Weights of a small sound classifier.
Model: 1.01M parameters, log mel input, arch ecapa_tdnn, norm batchnorm, activation silu, depths [8], widths [192].
Training: batches of 128, held-out accuracy 76%.
Data: trained on acted Russian speech (Dusha), 26041 training examples, 55.5 epochs.
Rows from block 3 of a small sound classifier, named by matrix and row number. Each number is 500 + 50 x the weight over its row's rms, rounded and kept within 0 to 999. All counts start at 0. Numbers have three digits each.
After each channel's rows are labels from the 100 clips, of 14976, where the channel reaches its highest value: "responds to" is what is common among them. Only what is clearly more common there than usual is listed. The data: acted Russian speech (Dusha). In brackets: how many of the 100.
# c30: last pointwise conv (model.blocks.3.c3.0.weight, 192x192x1), inputs 0-191

c30.65:520517581479486497484572456538503541444469660526553464560460428337621518491494493632572448478462533496509537468524413504501506469521451494587442628462536504507486486525441613490429550544480452518486605523484504498426454455436440613481473505450524485452561449486498547435517419494479465490430573557565509552485372465495478457541502434511509472438492511475442485442462518502466544576478468514531490533563567511418474519531519466448559417444430447512518476521479453488524409486528485572471455431451564517526553516481508591481543561543476522467508433532474536474619568539486477504
responds to: emotion: angry (70)

c30.82:458388486575413458500511546541518390463473488435505523526470491540513511487514484514456600477436586443463467587414577474521450486438484540491576483494477533509445497561598411497481551396584484472532502455574485494476481526487472503536460553553485466556508520447574548593534551493492549513591549461529457619457573578504498495487460544471573431569476530488454393550495471513495422489456493391408603494572457464505480420448535508496506407422466453511500516466536489572518475617501457502508485590520525451565485392487448448494459525537602491535492519428420549506443480499517418547
responds to: emotion: angry (85)

c30.98:457497553500443457485431609451500547434513566505508522545569502543485540584416455459539489548447488463497483562554514407514465483525491498495468516551535540467451583568478510507481572592469592505500445459440532500440495464609603467490457549493450553594512504394506516433496591408529422555457574430555426552469439411512494517452450491541592494439525468558462458524495522465586494535461521551478585350470471581469497454509491466482504441443579508496439421473484472463400522382475487496583463482464479539476474458460512508518490445483467442502573519543466476532562545442453457632
responds to: emotion: positive (44)

c30.52:486483538504508505496532492599516511528428462463562487396553545456468648505598512535442548624507458452537559520535538550481452504510474484391506483511420513520521514546523534471528390490521454605483561433497512445477474511584484522516491469406526498461457645511485514451566531423545443487536453484546598507439516444478493484506561501493486498473525533506500455515390532530494451563541455486497406596439533522446586507459434462460525441507484550496464479527571468477561522447597511479470445468502528514472495538400676515420460465543488586520464431509522459483527478383443464412
responds to: emotion: angry (46)

c30.178:468553491532414456466495441454431516536468541553418471499507408437484442458530511527494539499473498535478464502528540572499473444549531591486415472597477512567534453474530539644582545540455563398426548479501586487442446484469515594423462467447567496525508543513464455536503438419452435488527446480527516529524506515483391431596521509533538482540488531435474557454487566463454545421487512526536495603482623434467498497550556412501490528448365553520573505549543470544457539556408473503456516616605464452499509510464549510574508478522551497476468484492485418440568543564509600504
responds to: emotion: angry (87)

c30.123:390488537471482516459492560506581532467482539508494462510543565427510491425498489443405583509483506527521528506528443524580472483533429491491422489477479508488606515580519470505479461445535553519616541540654384517538542517500529470494461508531602450454434504422538445462507453387427498479588540408498497567499524524482487592501493491594453475582550468604485461484565544480542542496543488482503515517461447576483467431406515466443519557473477468548541468464522411480499549504538426535452481488504525407497481528455492489559460536427508544431513544380502489463643526454519351475
responds to: emotion: positive (40)

c30.168:600557500450519490426494394481508502416392475493511492463622477493575468507480550515566541502483523511496555471549472491472509495495488395464426513517507540535517456518499405511499447491500409557458569504412371454505554497438395440405501503474567487508510536478437541531546481510530488523508433513459526548514479447537513451542468573470553472494494408436507470504522452434549476595488429414410522405457551493561430467493408521396448488463488473336496505542429518388489508517487414562418499493550552456455471511544513438513472427438495526478502579504513400496593484517503563453
responds to: emotion: positive (46)

c30.155:457435509536502504450465476598517454499581539473538517440504460430616493562529543454538613493514586469485574507459498629458484484471491523496516536518504440547487510466602453485482590550531494464519492433451512501459501482494429549520468570508499510551522429503509456465514420534440523682424478535507607535420483492400551572589500534542538519426553449560502568519501390466504459432563562493493451528457424455507520538490429422494518527502506469457510526502519509442465468523411516446428469445568392549507448516476451508499595571468422588491541454504568531453389447541501537449
responds to: emotion: angry (72)

c30.26:452543499437370420459544530586446546550493433579459488508477522457490462457463542480402557493430531498425422513446427548580412535548519514456479512448476498461458610460543545461411445536492487597669506498504498505484424475440400551471485521535461488456437612545442443544458530544483454552479610588498433519542503486485575479469529511511524506491517490433408543477453446526469553595492487560435565493543439398591466485409494533536506450579469478472454442461497449472516465556446498488436573573475519561498477446539514444460440542525469495519574420490464503510533506482512467541
responds to: emotion: angry (83)

c30.40:454470515540580602464492458545548471398428452541573454540465492531457577524513428473513542526462490543522533469433489469537550514445481559572490558444573453520474527554541485470409475568584548532616581542535449445549502495539432485494539477533464441505466613408562542442457467504471488530498467485432597456480476497448488501557487592445513576542516512425574486514555436455464502458550407509450529675547529526490544525491475521547460482590560412500475562564566536469429480514556471500503521478474521500438483497489469467481675512460446486472449505424512537477461486426429603487
responds to: emotion: angry (78)

c30.186:482413566527470471537586444463551538442558599487455556554501546567541505484548484506433508464499507481513406499473470498483479506479573470404474476422461494549481626454549530511581433523491520500485522500408425487470513537536493507529561531522581458563398464491587446523563525440484518530619577495641557429491495487594521452462459435488501534537529486505616645537502541514445437584517516586493434452483590523505592474495487482435464498467431488397539467437493497471452549519570572549482448491514524454457508507491558537505612508410529451489513505508481585584485586527485518483
responds to: emotion: angry (64)

c30.55:491540476553538488459551434549543567490435548457474454480449514504465443495538571391544531449500486485577508547467563508617508491456449511428451501497515400599538579518520539480493551590486560485523489477597385498525454458585567463430498614465409498593559464478538486514516495523490414551451447494523626524503458418505463545520516500523475555471465445471431676586485497492512498516549491452531477499568498403535405486524540467467465471443475526531448553498521460576476498513516431530440554564448586579497516582493483478435521383460517429499583490489598540516537485533491478484
responds to: emotion: angry (90)

c30.100:492479440510617490518517552416490561516515569519474593512469543638487450422463510547444517470566516478511492439477454561509464505555488628471554489436544476445462455462527475542442523436670488489530505583484447483417381475476546656575492463448590484507476523435588483504543491555468532451472528479423485514451454389473500481587463525478539447514593580474511533402448544567481485518513473506477446543580507452501492493466465481517561581418475422539515538482435525442501428582564460505513475448426495521528466475546460477485482452459500510527551479527443521531574419508423532508
responds to: emotion: angry (69)

c30.185:517593536501445521506496426526559473449558507433579521487428478579395646415539517512453569472502450434411488497475536490500473588488437511567562530496439438480517547484434546558552542527549467462443467530519503470476496536603462571524521547504487534527487531533523462522507460503523509548417499571491527464517476455573577499438477482514548430580564541501490439508435427471428561403434527394446426430434527432485487409485524530446419497516454516488631509550520409414550544504484561520482475453512585420438451547575496442508581518486583560537429479531464471516563532503555490421
responds to: emotion: angry (50)

c30.71:531599522488460503550523466511531493499532445510485503578481478421406498443484437431511514442495511534416500667502466501529485529477425489457525476485403432505517548518403501543535523488430534403429510451504490472541492459417506464473453515470483541514587557504478443622614498462524519496565514490503499481530488550559448514593539479487518455516499569582498453513435527379427572508510459594501511536589564431480600463495473521539508464507496534531414523585547510550478515543490453504491607517656432388438516508502597594444527517543508534468474446509481385478548507524457514442
responds to: emotion: angry (80)

c30.20:506414553416454535478572471461559501501479475517513478452410558477482467501488499574477495537507519533456545510458588459546397496595540615508543564520423518478440619521455501643436557559575462584525559558477414540516507450480495587423482448515461482564446466515570513517475564498533492506470491515507469541463534475587501469564487543448530440560520458497529452438574462505521527528472474406585512499486591459429527573453606502498555395445479522441532441518537551485483522424534530546545538531516461587513480489465604629535459435430464530470531556413515473428490429534573497493
responds to: emotion: angry (95)

c30.181:556508486539547417511466552487502479481505498485442526499498445492516475549483532380534638507507522527459434546601473452528435542522487493436529477530487577651493553549515573624483573435410514480613606489533411472515494512608503496548477430494518519484531478525518578467538676477532418476418568496432478529462459540523562484427527581527493406501549452484573430535523511498506472522449434500538562458481598491455547417530509361519557440574510505540490421474454525491553516519477500487444424474459478512459497535564443543524549510510514450554419454525533481515513505475535461533
responds to: emotion: positive (41); emotion: angry (41)

c30.115:541475521611454422452635490456479398536514527554506540469585435578580531391456490457517479609515439469487521571564594478452492512536472490441560417522403546548559427518449540525411500525476479611465429481578503453403550559523469534503557480499577417440472465475563465524542405496523523471494539543492475593496463442608574550557450517534520475397493457492442489509610465523453476477468430462485511462436470471486439505584591447417510474557476522528468480477446526444474554525492522503469474510440482453458506496522538482532479480513520490433499417433543500441585576468484434498
responds to: emotion: positive (52)

c30.1:570442454432445541525491505451464470465513497499405520552519509562459551494634526473437605497510592558506490500552421535502508515494403466539505483564488524445487604601487471512587510507611524574596506421493466469443451490503484506434585506464473547461403550451504506566456491500427481416512576579489560498468573529565508497498477382503484484501410511535565571469399510505498569458506506468421452548532522659524521470487389457464417496452447458502509501530435401547485547461517575497515558536553466511555483460529416598536494504501489483514461593436523480476502454438515486520
responds to: emotion: positive (56); emotion: angry (39)

c30.112:517501559506579487458539496534480584521476527468473527492466509529524479456621613565509493501488563391499508480511561543482571533508695456535499501484476486513500520508477524550472567456478432555479405534489408475464466441511431543531471501507471436512507435510512428560516542494527550486490516342503488493620552447456455462524454504520496404481481420452455551433436604499538469524491452531537495563492609546548450528540488517521567557505529578552443529513601524469380519454498500527479500540512571447507515619557436548464569475449494526615462490594544504495560480466405457466
responds to: emotion: angry (78)

c30.70:501505528511532452607489446509413611503486565427459591467526449461495509497563460517596567596568470535538445574482568458525481503532480560475520555615511551502453516507560480452458498345496397483454535507519474452536515531427584435544588629504468494535511573473484447436476487465414466434499555502612448613532567558521498522524455497549475468494530492506444523523507470528504536462555483507516595434529594491510503425529424582516471547520454493547557462457561474407539469533493506515545538523522517471584461460575540568543520572488541583545478458507526538449407513581575486516
responds to: emotion: angry (84)

c30.5:490503582463518570499444498552537481489433554470532547515571499446515489439439488505505525462494521565426476522584510526460475417542500433528440518574504526382454511520503472532501508458533479639462422525521520474485562505657471396521477441390591515549554494501574516541484460529533466520410482462482528444581469477490469450479464536545510547429523490518472489449427551547418485471554553465486530494493621521498496449432470508467518512401554599507548500543570613466461555524470458608580414536528498509519522559469529595618452477477539511560541527590501502547435438602533431487
responds to: emotion: angry (49)

c30.80:561518543481493494418462530508561574490461526499436507490592462498509562548570553460490437468464593456503476455499498539542420472507452500512496487485491484535409604517495406435514518499473455542521496585542562423468516459476468439454582533411529552465508552519662527393429490545435543477608434457403487551399520516470516512438508521476543448571512448488441501515479480495469479557456523590522475540536508523512556488420460383556469485507516514474497423462528486498606517397524525512489565445502417606487449466544463537498486433474503512407568412433368541479519543546565551559
responds to: emotion: angry (78)

c30.133:536574532468441491437530518474457560451462486540504571511421422497571493520491579504443470482499508459443453518506422464481538478464480410424499600498600532498517480504528485510527582415513570440495529434506478379452481503483479515486517453444546501442532624672551414477496494474532465550455491581509583505466400492599516470546520501487456533495469506426482501523492491358441474522492522519592536499514607537542450588480458505458517551519421499489559442434476568435513463525542500506526532544501410441524449520424509603483600503493464436521595462540487519401502561401443474478
responds to: emotion: angry (93)

c30.45:459537501472390476519501440485542563463508674390517457467505511565478507535532463511548486473418524481510483515458547524542501509506544527489457444466553524402498519510597484498552469437486512427470510417472503508487540413488390467489505584507459459482568520513446467513507504548451493536548514495587511560555533529546466582451477501559568456392560548519401474454527394588466515583547459495439521458448551486519455509422427457448466533534380462564488431485428431489470566442529416513546651436477426504557438455429502530412441497489476467544533461477524509512515605558437503514
responds to: emotion: angry (71)

c30.48:458472565480548494459464544482446618503478496519468518611541425509536466428444467555418562570501469588505562473447524395468512532514572563446567531452555490509515445492509471613519456453507606498407605477546505621467454512459536572508388601432552546498483532445507515602462583490487412539541504574529595504446470530483602486496415545494577507499490469465431474484459480528577527591524412522397464499530496544441505466463523536534542479455475551527497473511515556529404505569577532527527452466480495549511499558500482510449430420424522525513460489460507579473479477559421508453
responds to: emotion: angry (93)

c30.132:416520519492475551558465480470545489507530491519511532568563557378456386559467474447483551526494441469550560536470576510573396523568426527500595627577489486530513460435430570498509563493617454532494553468351546499466582540454571446547486510494560396490484470457523598475551597475501461483549506561477451477452566485533426484480547605575436503502506514531408467572448441538423541451474531567459482519544519517494503465480451441444507499566578498555551433530491443567519565534509495491537536530518523490621496474493518467523594513477438450514461568449504449525513573492545519457
responds to: emotion: angry (46)

c30.63:493584488411419520427488443462471451529460464487506491380501535551495417586541503473595546515521482535418484433481543500510479481521426457510494471406510486426543482570622527575454457561481538439467465556462500559529522360519569563489468459533488551507492461517516399585474484459420497608607562540379509518550502473482452512534444471567625476594514481449458476470527521514499468453494501492489568524414498407513494537505594587496540491496470445480540435499476515602496494505499545465471503467473456517566431507447462545544538544533450424480488504558410587543499460443510613470
responds to: emotion: angry (62)

c30.146:565551381485510417396410476486556478540484516422488556523462512505560523512513500581527464503458500502431499409588544458446456495511503443488431468480514536560426582478501569472561438600470616455467472396555518499381456512430398435494468518478436474518452459495500484620503559598555482443424455500490590526518550529441521492519562573496508549513500454471467427482514444534481486448537443495465526563561469533495510417466502539440544488542527444442494453633461492526559498588572361490460472489567511578417434493538501462456473444490456518450545438525488527548498433476504485498
responds to: emotion: angry (77)

c30.60:466490547502545439516568524499467460398526448537489481501471391511551470489506486408583504488437457582469526460491476507568521520426446515475504468471526608492452505487506539464547487489552510532465539505514394496490523543506499394516473444481398434477402609510445503482509477590505424528477525500405467567488462503501483579514569572532570478621477593492458647490571562428561548462528449471496469434532529583401600492459528478506545438488628494567429510523535516546474501469532559556482487433458457510503549463508484533570540547532418577470438632554424497541557500538501493516
responds to: emotion: angry (52)

c30.111:491459516495544520464551487474482527513476563415517449467451551540463373491512558543430463491521517570476605518439488439498483461479416524501482639475507460465556490490536479405537521518497458432505462552553500551484521480479451452481513472548416414457537558537464463486401541537517491415471499564457451553394477497546576500563479520555429536591543564528523503483549561466495477490471456492473424453553602544484511471505548516468472543502639439429418468596470484431433482349491509542416567449519439508625505644553480446492486540519552529528472499522552490534592555478503476450
responds to: emotion: angry (74)

c30.6:496498519503493554515501511461584404450485528502477426522574574474468506459628493502499518434444459510537531517476416521536479466448527447542476531490465417467600460571482516522501564469438527494544531527494466482553590552466515462523488545469560656425552506468488472563466589576580531483508511495446471506462522650512568419506503525357528462510470516565508414480416462470534535573495483493403441462497477473414467507555492557517528548442552483559578464502528474456482497512476490481464557608516455490444505473542433459383537501435556459504527419527463489502510467437653383451
responds to: emotion: angry (40)

c30.12:514484534466556619510585510531550521447478392438435420574485530505495483429490544472505466559566466464476501531495542552442540466500469627450517518529571517543427535447536536551463442497487470457469459531476519574506501460474610536470468528491574411487464486440538523425562514579478464572522583469485580522437594500525478563588508519454534428464499421468601502529504503394573468478582497464530496546464498493466493560460532437567459373513478530546473558585567497556527572484521605454502489491576485618449482389503408496480495548412464555458554578528481460509521481525532518417
responds to: emotion: angry (77)

c30.85:538528506514561531518481449479489558415502485524442559613443477457464463491592432470512558468550565457463472510506457478525414485516536547480496471491497517479599477438510467473466523513489497530502549484573513593512448544476483449449489490466400424511508510544454491506542614422535480409526592451494444480522482545438566460465496482490503471487507575455505468497408484547521607441499505604605515406547520593501601523579514490470528535531512464626531534470450397485453518564555512462537495462494543466664411393475554506557469486517485420504441579424445601475496485500464599445
responds to: emotion: angry (71)

c30.43:596554505500521482575497507492365524503496436429458557588417442505529489508474542463482526461413535485559469466495522385479467571443433522566522491523455448470494462487442482453483495501487516621517507545486588619531565471515468474528506461455453467490573533512442629467593552474456455533573565480446452538491510476498526491498590509445584476517396437458492496516488506405562461453472560478597555532569515450466453538550540563538469498509472512566469446547495474427528443511542526658582578490497472523486517493421528535528578538435499397431536550547477577434557550507434531477
responds to: emotion: angry (49)

c30.141:481482522434504482583478568476481526416483567526441474432468590469527477426527599537490469519517460438624570544642526583444505526509561517544462528572472571402407464521551408490529573485478521572600473492524494421454481540531417462408497527518492447428520532474431630455607528439466584448510524497479583620409533421477458436425427469584456501445514424536512527447511498483514499472432505504485610477509518580438464425442617518478476520537551516547514504507524519481496515493504462521512501473468475588475474497464464602473439538455495525504508480477461526506504495468468534527
responds to: emotion: angry (90)

c30.152:488579518459519571500543443447526615542571520548574386457510431489511457500483430450483506493492487580550566477535504441542469499489511564498599536494567523558446404462505415510563518519484551473539493384418447480490539531471577596486538499464490461514436508523484553530468465572470483491511437605495560397463465469514446448469456504476497430493540479493490483512453486521453567525574592634476459457460506520548527562538454522540521512556413508587635467512444557488405424493576496510549435392422552515456529513487541480603430557494486602555486545527551534467448477430515488457
responds to: emotion: angry (75)

c30.147:455443502555555414459469437430459550510464454490568441487426468497566511424529567459590495442481511532433490521526483431528537464527432477477485526479532484477509459447423439524530563593482448467442536486452412479465535515460426475516570569484502570483503498556430606510578504445482504495474504463511524644473515484474489481640505447542558482438499417423437506494450570447453473617529537469463633536425447494485487460520491424470460535524495436511419526420467474473453539453512506567484502582568458436542458448483452447502562590464552439492474466504517574487646529478572595470
responds to: emotion: angry (62)

c30.19:453430512550532529412465513559438466435553464595464494425498535461421479466482547536468451516524474442535552436494580488524510477521577402592532441499483444442586519416546475544604521495505535551502541478584490467516493522512490522568479561555431457462580589593491586429545492523504475481497506517494561581442550478497495517472552506426573550452503510501565586440523443458483451442454500518411482509434611519445466539493499455517545546521412461490570399448484450475519502496452443490449447649563474448503491446443504437563457514561478503468615448487508352414551508518469484490
responds to: emotion: angry (88)

c30.188:553610510521573505579535443427570483387520495524438431539423499443486519505472618535355480517439537521474534473573489566513477497497557465527491491436616461531492421567439396448452453588486432527490500566473503502532430541485477451466537450545506516483537536463544531456507552545458477492484484580432509461417501459444506538508461478559490431557544457565540543537564557474463415484423601483460473556532485547496491501500510407494477617402507550438551518571484431500496492551458422546393499505474568455457481427550477580427577549492470455522513441558489554592525454547477504505
responds to: emotion: angry (62)

c30.175:647536602454522483470531494514508453482522558533514536455524464508509537426487420555561505520494490672491478525531499561514571435434440457581541585453500540517470512434506493507443374512431514512414481491517468538541497498383521488517502447521535395475470426482543433512420445485488469538483469429597537479459545485466514492544423459523496591568478459507561432518478457397511545522453562439483532433534517452455521418478486518451505533472543484453454546516507462482505525441496403482584513503496475417491449501614602414487539398524505566437483612536567479471509581434492449540
responds to: emotion: positive (46)

c30.29:659566490530449435494523472543478464566425452493504505482565428463561473563589543598519510482462469617503472518490535524409447436543472451504512491560571527474502451554495391434549636504529526613421483419485399464531532457467505422480406444437582450548530492486481504453514470470486437499477601478457517459457459465458530519523459501517446400459481482518575505536459540524528524595428376553435427404468440532517441500479531464457557487494544578511439466449421496491436538495504466459493479481457474542534432475530460440492488566518523424535557470527508468567449489475567462440
responds to: emotion: positive (76)

c30.126:444503474469532598445488516522556585396598487501395455562524469454509460516480470485451477464493448486542485473484510539503458561466441585505528509526486503453564437449502513572501537567406413543542405549510498468526487557517505535416540574589459532537488463450490497422449566497615502570484526498523567468510545541523499593568518494520563455639556510469485484496589519514449497527538550501453455512568496443545520407468545378522379544481488620524440423551485478478544505480390439527560480480518526563416489479488453554482475465450390488495408422521614517515485493499438450510
responds to: emotion: positive (69)

c30.124:458451539414482488545556414412539512541550468442552372444432502546443514457494531565570510438497489423502485463456534438479545472499530614591566429412439515432458546549490539537500524571446532491511535509466425561483496576507446406493587461592482412525499496453558447444507536423598444562480452495478537606477504460454574510476451573532588544510516376432478485467477512519444544568539556515523505405519496562479500495563468527445531552405510483497625492459475491455412450539477483412499407545606483512506519483493502546511431508475385477513501452478517501510513501477518503440
responds to: emotion: positive (50)

c30.93:451529477452492431417536519509442533466522533513432567511429467457455458548463434472548446539495477491539460440515543531551537502493518470566511419580440493550482510468509468467518548551511491482444511473514515440508527527479436565504534451566507492570536555550538428474388434516448454459534545531473402466474534514487470445458484467433498487675526467468440526544554400452515499523457522519497539579496515546500567552488493510424449476501534476436524481485518520479464567523598495644464430438504459508588532587492445537683442606502439442577557612585468572479394516548501550493
responds to: emotion: angry (60)

c30.58:500466533443524552442460519407537539424498487499508449407465479463497532504553418476520501457493559460545511502459475483538457560581474451541534560481514482577605531434437516452478495550439466555438608437411522447449517493487532461570546545488490551478512427515531419389603503497468419495588505417536503468384481496480612564488403525439446566553493520485527610438460590467539519486450524484404501495469505564494450537435474455430469475460497507420466489476388501438488409530504520454457573433556471527580498488623499508489491451516443489510577439528528591478597480444466479472
responds to: emotion: angry (61)

c30.170:468456425551584558510546458504365447410544475478417459520557451472470514477510541475495493435551440410616510541534456494538528540452569517476478485525474519416577606494442503537436534538538575494478430426487491515394509422517501488512505481573483496578493533528494495390500531498581500463574451387509542457449522481426444505580518586427547424483480515450528513449496450521527576518426572508524521406594506438416571423452491534487524495509477442501546476580582499504469552499543435465465482427466521584543498448463464489428460540485492458458515452508496372607559537497545459561
responds to: emotion: angry (41)