config.yaml
model: "sound classifier"
train_examples: 26041
n_mels: 40
hop_length: 160
input: "log_mel"
spec_augment: false
num_classes: 4
widths: [192]
learning_rate: 0.0079
orthogonalizer: "newton_schulz_5"
max_grad_norm: 1.0
epochs: 55.5
weight_decay: 0.01
adamw_weight_decay_other_params: 0.01
Rows from block 5 of a small sound classifier, named by matrix and row number. Each number is 128 + 32 x the weight over its row's rms, rounded and kept within 0 to 255. All counts start at 0. Numbers have three digits each.
After each channel's rows are labels from the 100 clips, of 14976, where the channel reaches its highest value: "responds to" is what is common among them; "loudest" is the band of the loudest frequency at the time of the peak. Only what is clearly more common there than usual is listed. The data: acted Russian speech (Dusha). In brackets: how many of the 100, against the usual share in percent.
# c30: last pointwise conv (model.blocks.5.c3.0.weight, 192x192x1), inputs 144-191

c30.37:138188143146211088140154112192131117056111140122096104090126086159153105121111062091089139102140095086086138092067140127079138089133180102109134
responds to: emotion: angry (56 vs 18.7)
loudest: 500 to 1000 Hz (31 vs 8.2)

c30.49:077113099158147096100122108105130106071196115143125141063130197109123079135196150100133124129111170089127103103097161152180097158091158138117132
responds to: emotion: positive (40 vs 18.6)
loudest: 500 to 1000 Hz (41 vs 8.2)

c30.104:095147073117131128125094113023138136096076097111073083206088169116072213108109085122107122157085146095133168117143101148175092158106145126101153
responds to: emotion: positive (61 vs 18.6)
loudest: 250 to 500 Hz (61 vs 20.8)

c30.132:137140128134080119126156115095079146155135115162085206107115100129144115177109106108082167101143074134125117186129130069125106074167158149089219
responds to: emotion: neutral (70 vs 35.3)
loudest: 4000 to 8000 Hz (31 vs 7.8)

c30.84:174103155152114132134210114187152135154124124124089125156186135067091176112157102181213144109134145081127095144080183163158153164164133099073119
responds to: emotion: angry (54 vs 18.7)
loudest: 4000 to 8000 Hz (54 vs 7.8)

c30.134:097108143161125116140094104190197146163062120161103160130154187129139105224193142052137083093143123125125105097073125138176154099155126125062111
responds to: emotion: neutral (82 vs 35.3)
loudest: 250 to 500 Hz (45 vs 20.8)

c30.174:176107128172158130124101081165171093128192065125167173080133169111113107144157166081139076096114109105108159133163150141193069097153163134142113
responds to: emotion: neutral (66 vs 35.3)
loudest: 250 to 500 Hz (42 vs 20.8)

c30.131:131157130119129153091145177132171127139112097185116129135109098119131111072162074129079158123122125147115163084126150123085157099115104147056107
responds to: emotion: angry (56 vs 18.7)
loudest: 500 to 1000 Hz (57 vs 8.2)

c30.161:046081096148141108140188101121133125101122113128142109118057120143046162170165148118124128117170125124140129128088118132101149128196124133112104
responds to: emotion: neutral (78 vs 35.3)
loudest: 250 to 500 Hz (45 vs 20.8)

c30.133:127121166182110234103121124133122123143130125191168091092100092241140149180142099220161052120230123185106097089086130097134104111053182089132190
responds to: emotion: angry (65 vs 18.7)
loudest: 500 to 1000 Hz (29 vs 8.2)

c30.127:131104225193106151066124221143197111104152166177137089115143077146128068096180099167104112090103083167079091104092194100091094138083095108100112
responds to: emotion: neutral (87 vs 35.3)
loudest: 250 to 500 Hz (56 vs 20.8)

c30.50:101144124131103129080058094126169144091112115145124101178059128130136106117063110112143112102116160135096164152147148078110076057103113115111118
responds to: emotion: positive (43 vs 18.6)
loudest: 4000 to 8000 Hz (38 vs 7.8)

c30.43:182108159085105116113141139165147124132115108147120127198138118069082197111110130103119098080126119097125124085111105098085144173121138100118137
responds to: emotion: angry (42 vs 18.7)
loudest: 500 to 1000 Hz (32 vs 8.2)

c30.82:160209209113177132122163161110163160085142117050092106139108076131160119115131116203185114154183105121111100146122105169084127113088195177109130
responds to: emotion: angry (90 vs 18.7)
loudest: 500 to 1000 Hz (27 vs 8.2)

c30.18:172066119092081138123164149076090053126105138209152146157057140122126121099117137167137137121105146129121074067115107127150087113082132105092094
responds to: emotion: positive (57 vs 18.6)
loudest: 500 to 1000 Hz (46 vs 8.2)

c30.128:089215091051180139154124179121224100083108087115126131179145198074099159123114113119145138081097116119119114116150124117133158157082116192133117
responds to: emotion: neutral (80 vs 35.3)
loudest: 250 to 500 Hz (56 vs 20.8)

c30.144:211169133117122086148114090103086100125100117084164078244145086126141091100170147115120085139153143109170127138161115127166111185121126142128142
responds to: emotion: positive (52 vs 18.6)
loudest: 250 to 500 Hz (54 vs 20.8); 500 to 1000 Hz (25 vs 8.2)

c30.53:126132078135122087151149143150169117123190095154149131142085096117122164144069140114101111126155153113154123146098203035223140121138113142096064
responds to: emotion: sad (87 vs 27.4)
loudest: 4000 to 8000 Hz (31 vs 7.8)

c30.145:168087114144126126155103106114052138157148128179121115170125118110104090089112117110130082146116102111171123177086153112133168143098110084122112
responds to: emotion: positive (86 vs 18.6)
loudest: 250 to 500 Hz (43 vs 20.8)

c30.70:135071118139103122133106108138124162141126108142183133090160144116160116129168101169135151131131118074119146134101111137139122128081126162121125
responds to: emotion: angry (81 vs 18.7)
loudest: 4000 to 8000 Hz (31 vs 7.8)

c30.91:152200118147126098099120190144158127100218135140134180110101216106118103113166098122102054160135161133129083101145153125123118118099128062089135
responds to: emotion: neutral (84 vs 35.3)
loudest: 4000 to 8000 Hz (25 vs 7.8)

c30.0:068178094082211155140194154173114124113125156122163134109095205151147158136131110063139137063164098107134120097137117116121110116139119125098153
responds to: emotion: neutral (91 vs 35.3)
loudest: 500 to 1000 Hz (26 vs 8.2)

c30.21:166122078126121123106151075195172129074166087147123124140126108138102185161033089123166184103115106114112088126121102137079093195056090129112183
responds to: emotion: angry (54 vs 18.7)
loudest: 250 to 500 Hz (64 vs 20.8)

c30.99:113195131125161246104240168128137146088112107096162099139157121077150120150108156105185114086082121149140110127142153180121146062115183130131109
responds to: emotion: angry (79 vs 18.7)
loudest: 500 to 1000 Hz (38 vs 8.2)

c30.153:084127084142089149125078143048127086142070138218090164163123122114108148107133104118140164101118114157107178156127141126117113100079135171107173
responds to: emotion: angry (50 vs 18.7)
loudest: 4000 to 8000 Hz (27 vs 7.8)

c30.147:094224223168101158090155135133115130087129079108059141107119133131191128115102165155073085112124115149158108160076124126133189128124138116153145
responds to: emotion: angry (90 vs 18.7)
loudest: 500 to 1000 Hz (39 vs 8.2)

c30.51:154084154134143138145100092156198102105095116167144141133167106171122147115135075084202108104215081118140101128123119090154141179135148106167122
responds to: emotion: angry (81 vs 18.7)
loudest: 4000 to 8000 Hz (25 vs 7.8)

c30.123:123133072120144183099103126166124136110123127160112131124127120126169143137096122106129174093104155116149112095145143154090092113058100083145150
responds to: emotion: positive (53 vs 18.6)
loudest: 500 to 1000 Hz (46 vs 8.2)

c30.136:116191170083113102068186162156137081115122133108172112113108155182159137138087151183145210092100119133084098127090127145132146104101131142144094
responds to: emotion: angry (69 vs 18.7)
loudest: 4000 to 8000 Hz (27 vs 7.8)

c30.167:128149142152094121101153122169163098102102116124113134067130102120193100132095100126136165081196186183081102109148148161128219155088082079063099
responds to: emotion: angry (67 vs 18.7)
loudest: 500 to 1000 Hz (25 vs 8.2)

c30.142:172166129118169094122104114128102121104109111085104143177096122120093044105179100139116162190100110109102132133134103136099194129140178092139167
responds to: emotion: angry (72 vs 18.7)
loudest: 500 to 1000 Hz (31 vs 8.2)

c30.102:094067163160131110100095124089125112109086066157119127139135159138129114105143130082082158096105144089132093069082130095172137142120139106125109
responds to: emotion: positive (52 vs 18.6)
loudest: 250 to 500 Hz (63 vs 20.8)

c30.83:182080077141138103189223170135148106109109102152142109172067100125130107118114161080086106127136137110091189087115122104145117090115123122147124
responds to: emotion: positive (66 vs 18.6)
loudest: 500 to 1000 Hz (51 vs 8.2)

c30.186:152159106148116209111098133143094084089106142081147120141124118115162151068168142123135146159134201084154150158071115124119089084147114147150117
responds to: emotion: positive (59 vs 18.6)
loudest: 500 to 1000 Hz (47 vs 8.2)

c30.22:123135138104143149168127121139153102103131137160115141159128107116185128115125091085178198126107123125107205105076136160103095229164166086109143
responds to: emotion: angry (65 vs 18.7)
loudest: 4000 to 8000 Hz (27 vs 7.8)

c30.98:110131077131130180148148110135083174161136104100139089148128126124217156118171136162127130120071157123109140097151076073091080120114115086114092
responds to: emotion: angry (68 vs 18.7)
loudest: 4000 to 8000 Hz (29 vs 7.8)

c30.166:136120129094099071141125116070179134139114103052145126129141153148160212100183112119134139105121100176125126101122121154156156183127119215125123
responds to: emotion: neutral (76 vs 35.3)
loudest: 250 to 500 Hz (52 vs 20.8)

c30.90:141116137114097145152115164119156127094189098145110175127107213118097108146136129095127086113113085132170138121085128095167161097179129126120122
responds to: emotion: positive (82 vs 18.6)
loudest: 500 to 1000 Hz (26 vs 8.2)

c30.180:167159141133125155114102125153154115107102226179187101071173113102159148062145120116100166091076152148115120178180110145113149170122152135120081
responds to: emotion: angry (91 vs 18.7)
loudest: 500 to 1000 Hz (32 vs 8.2)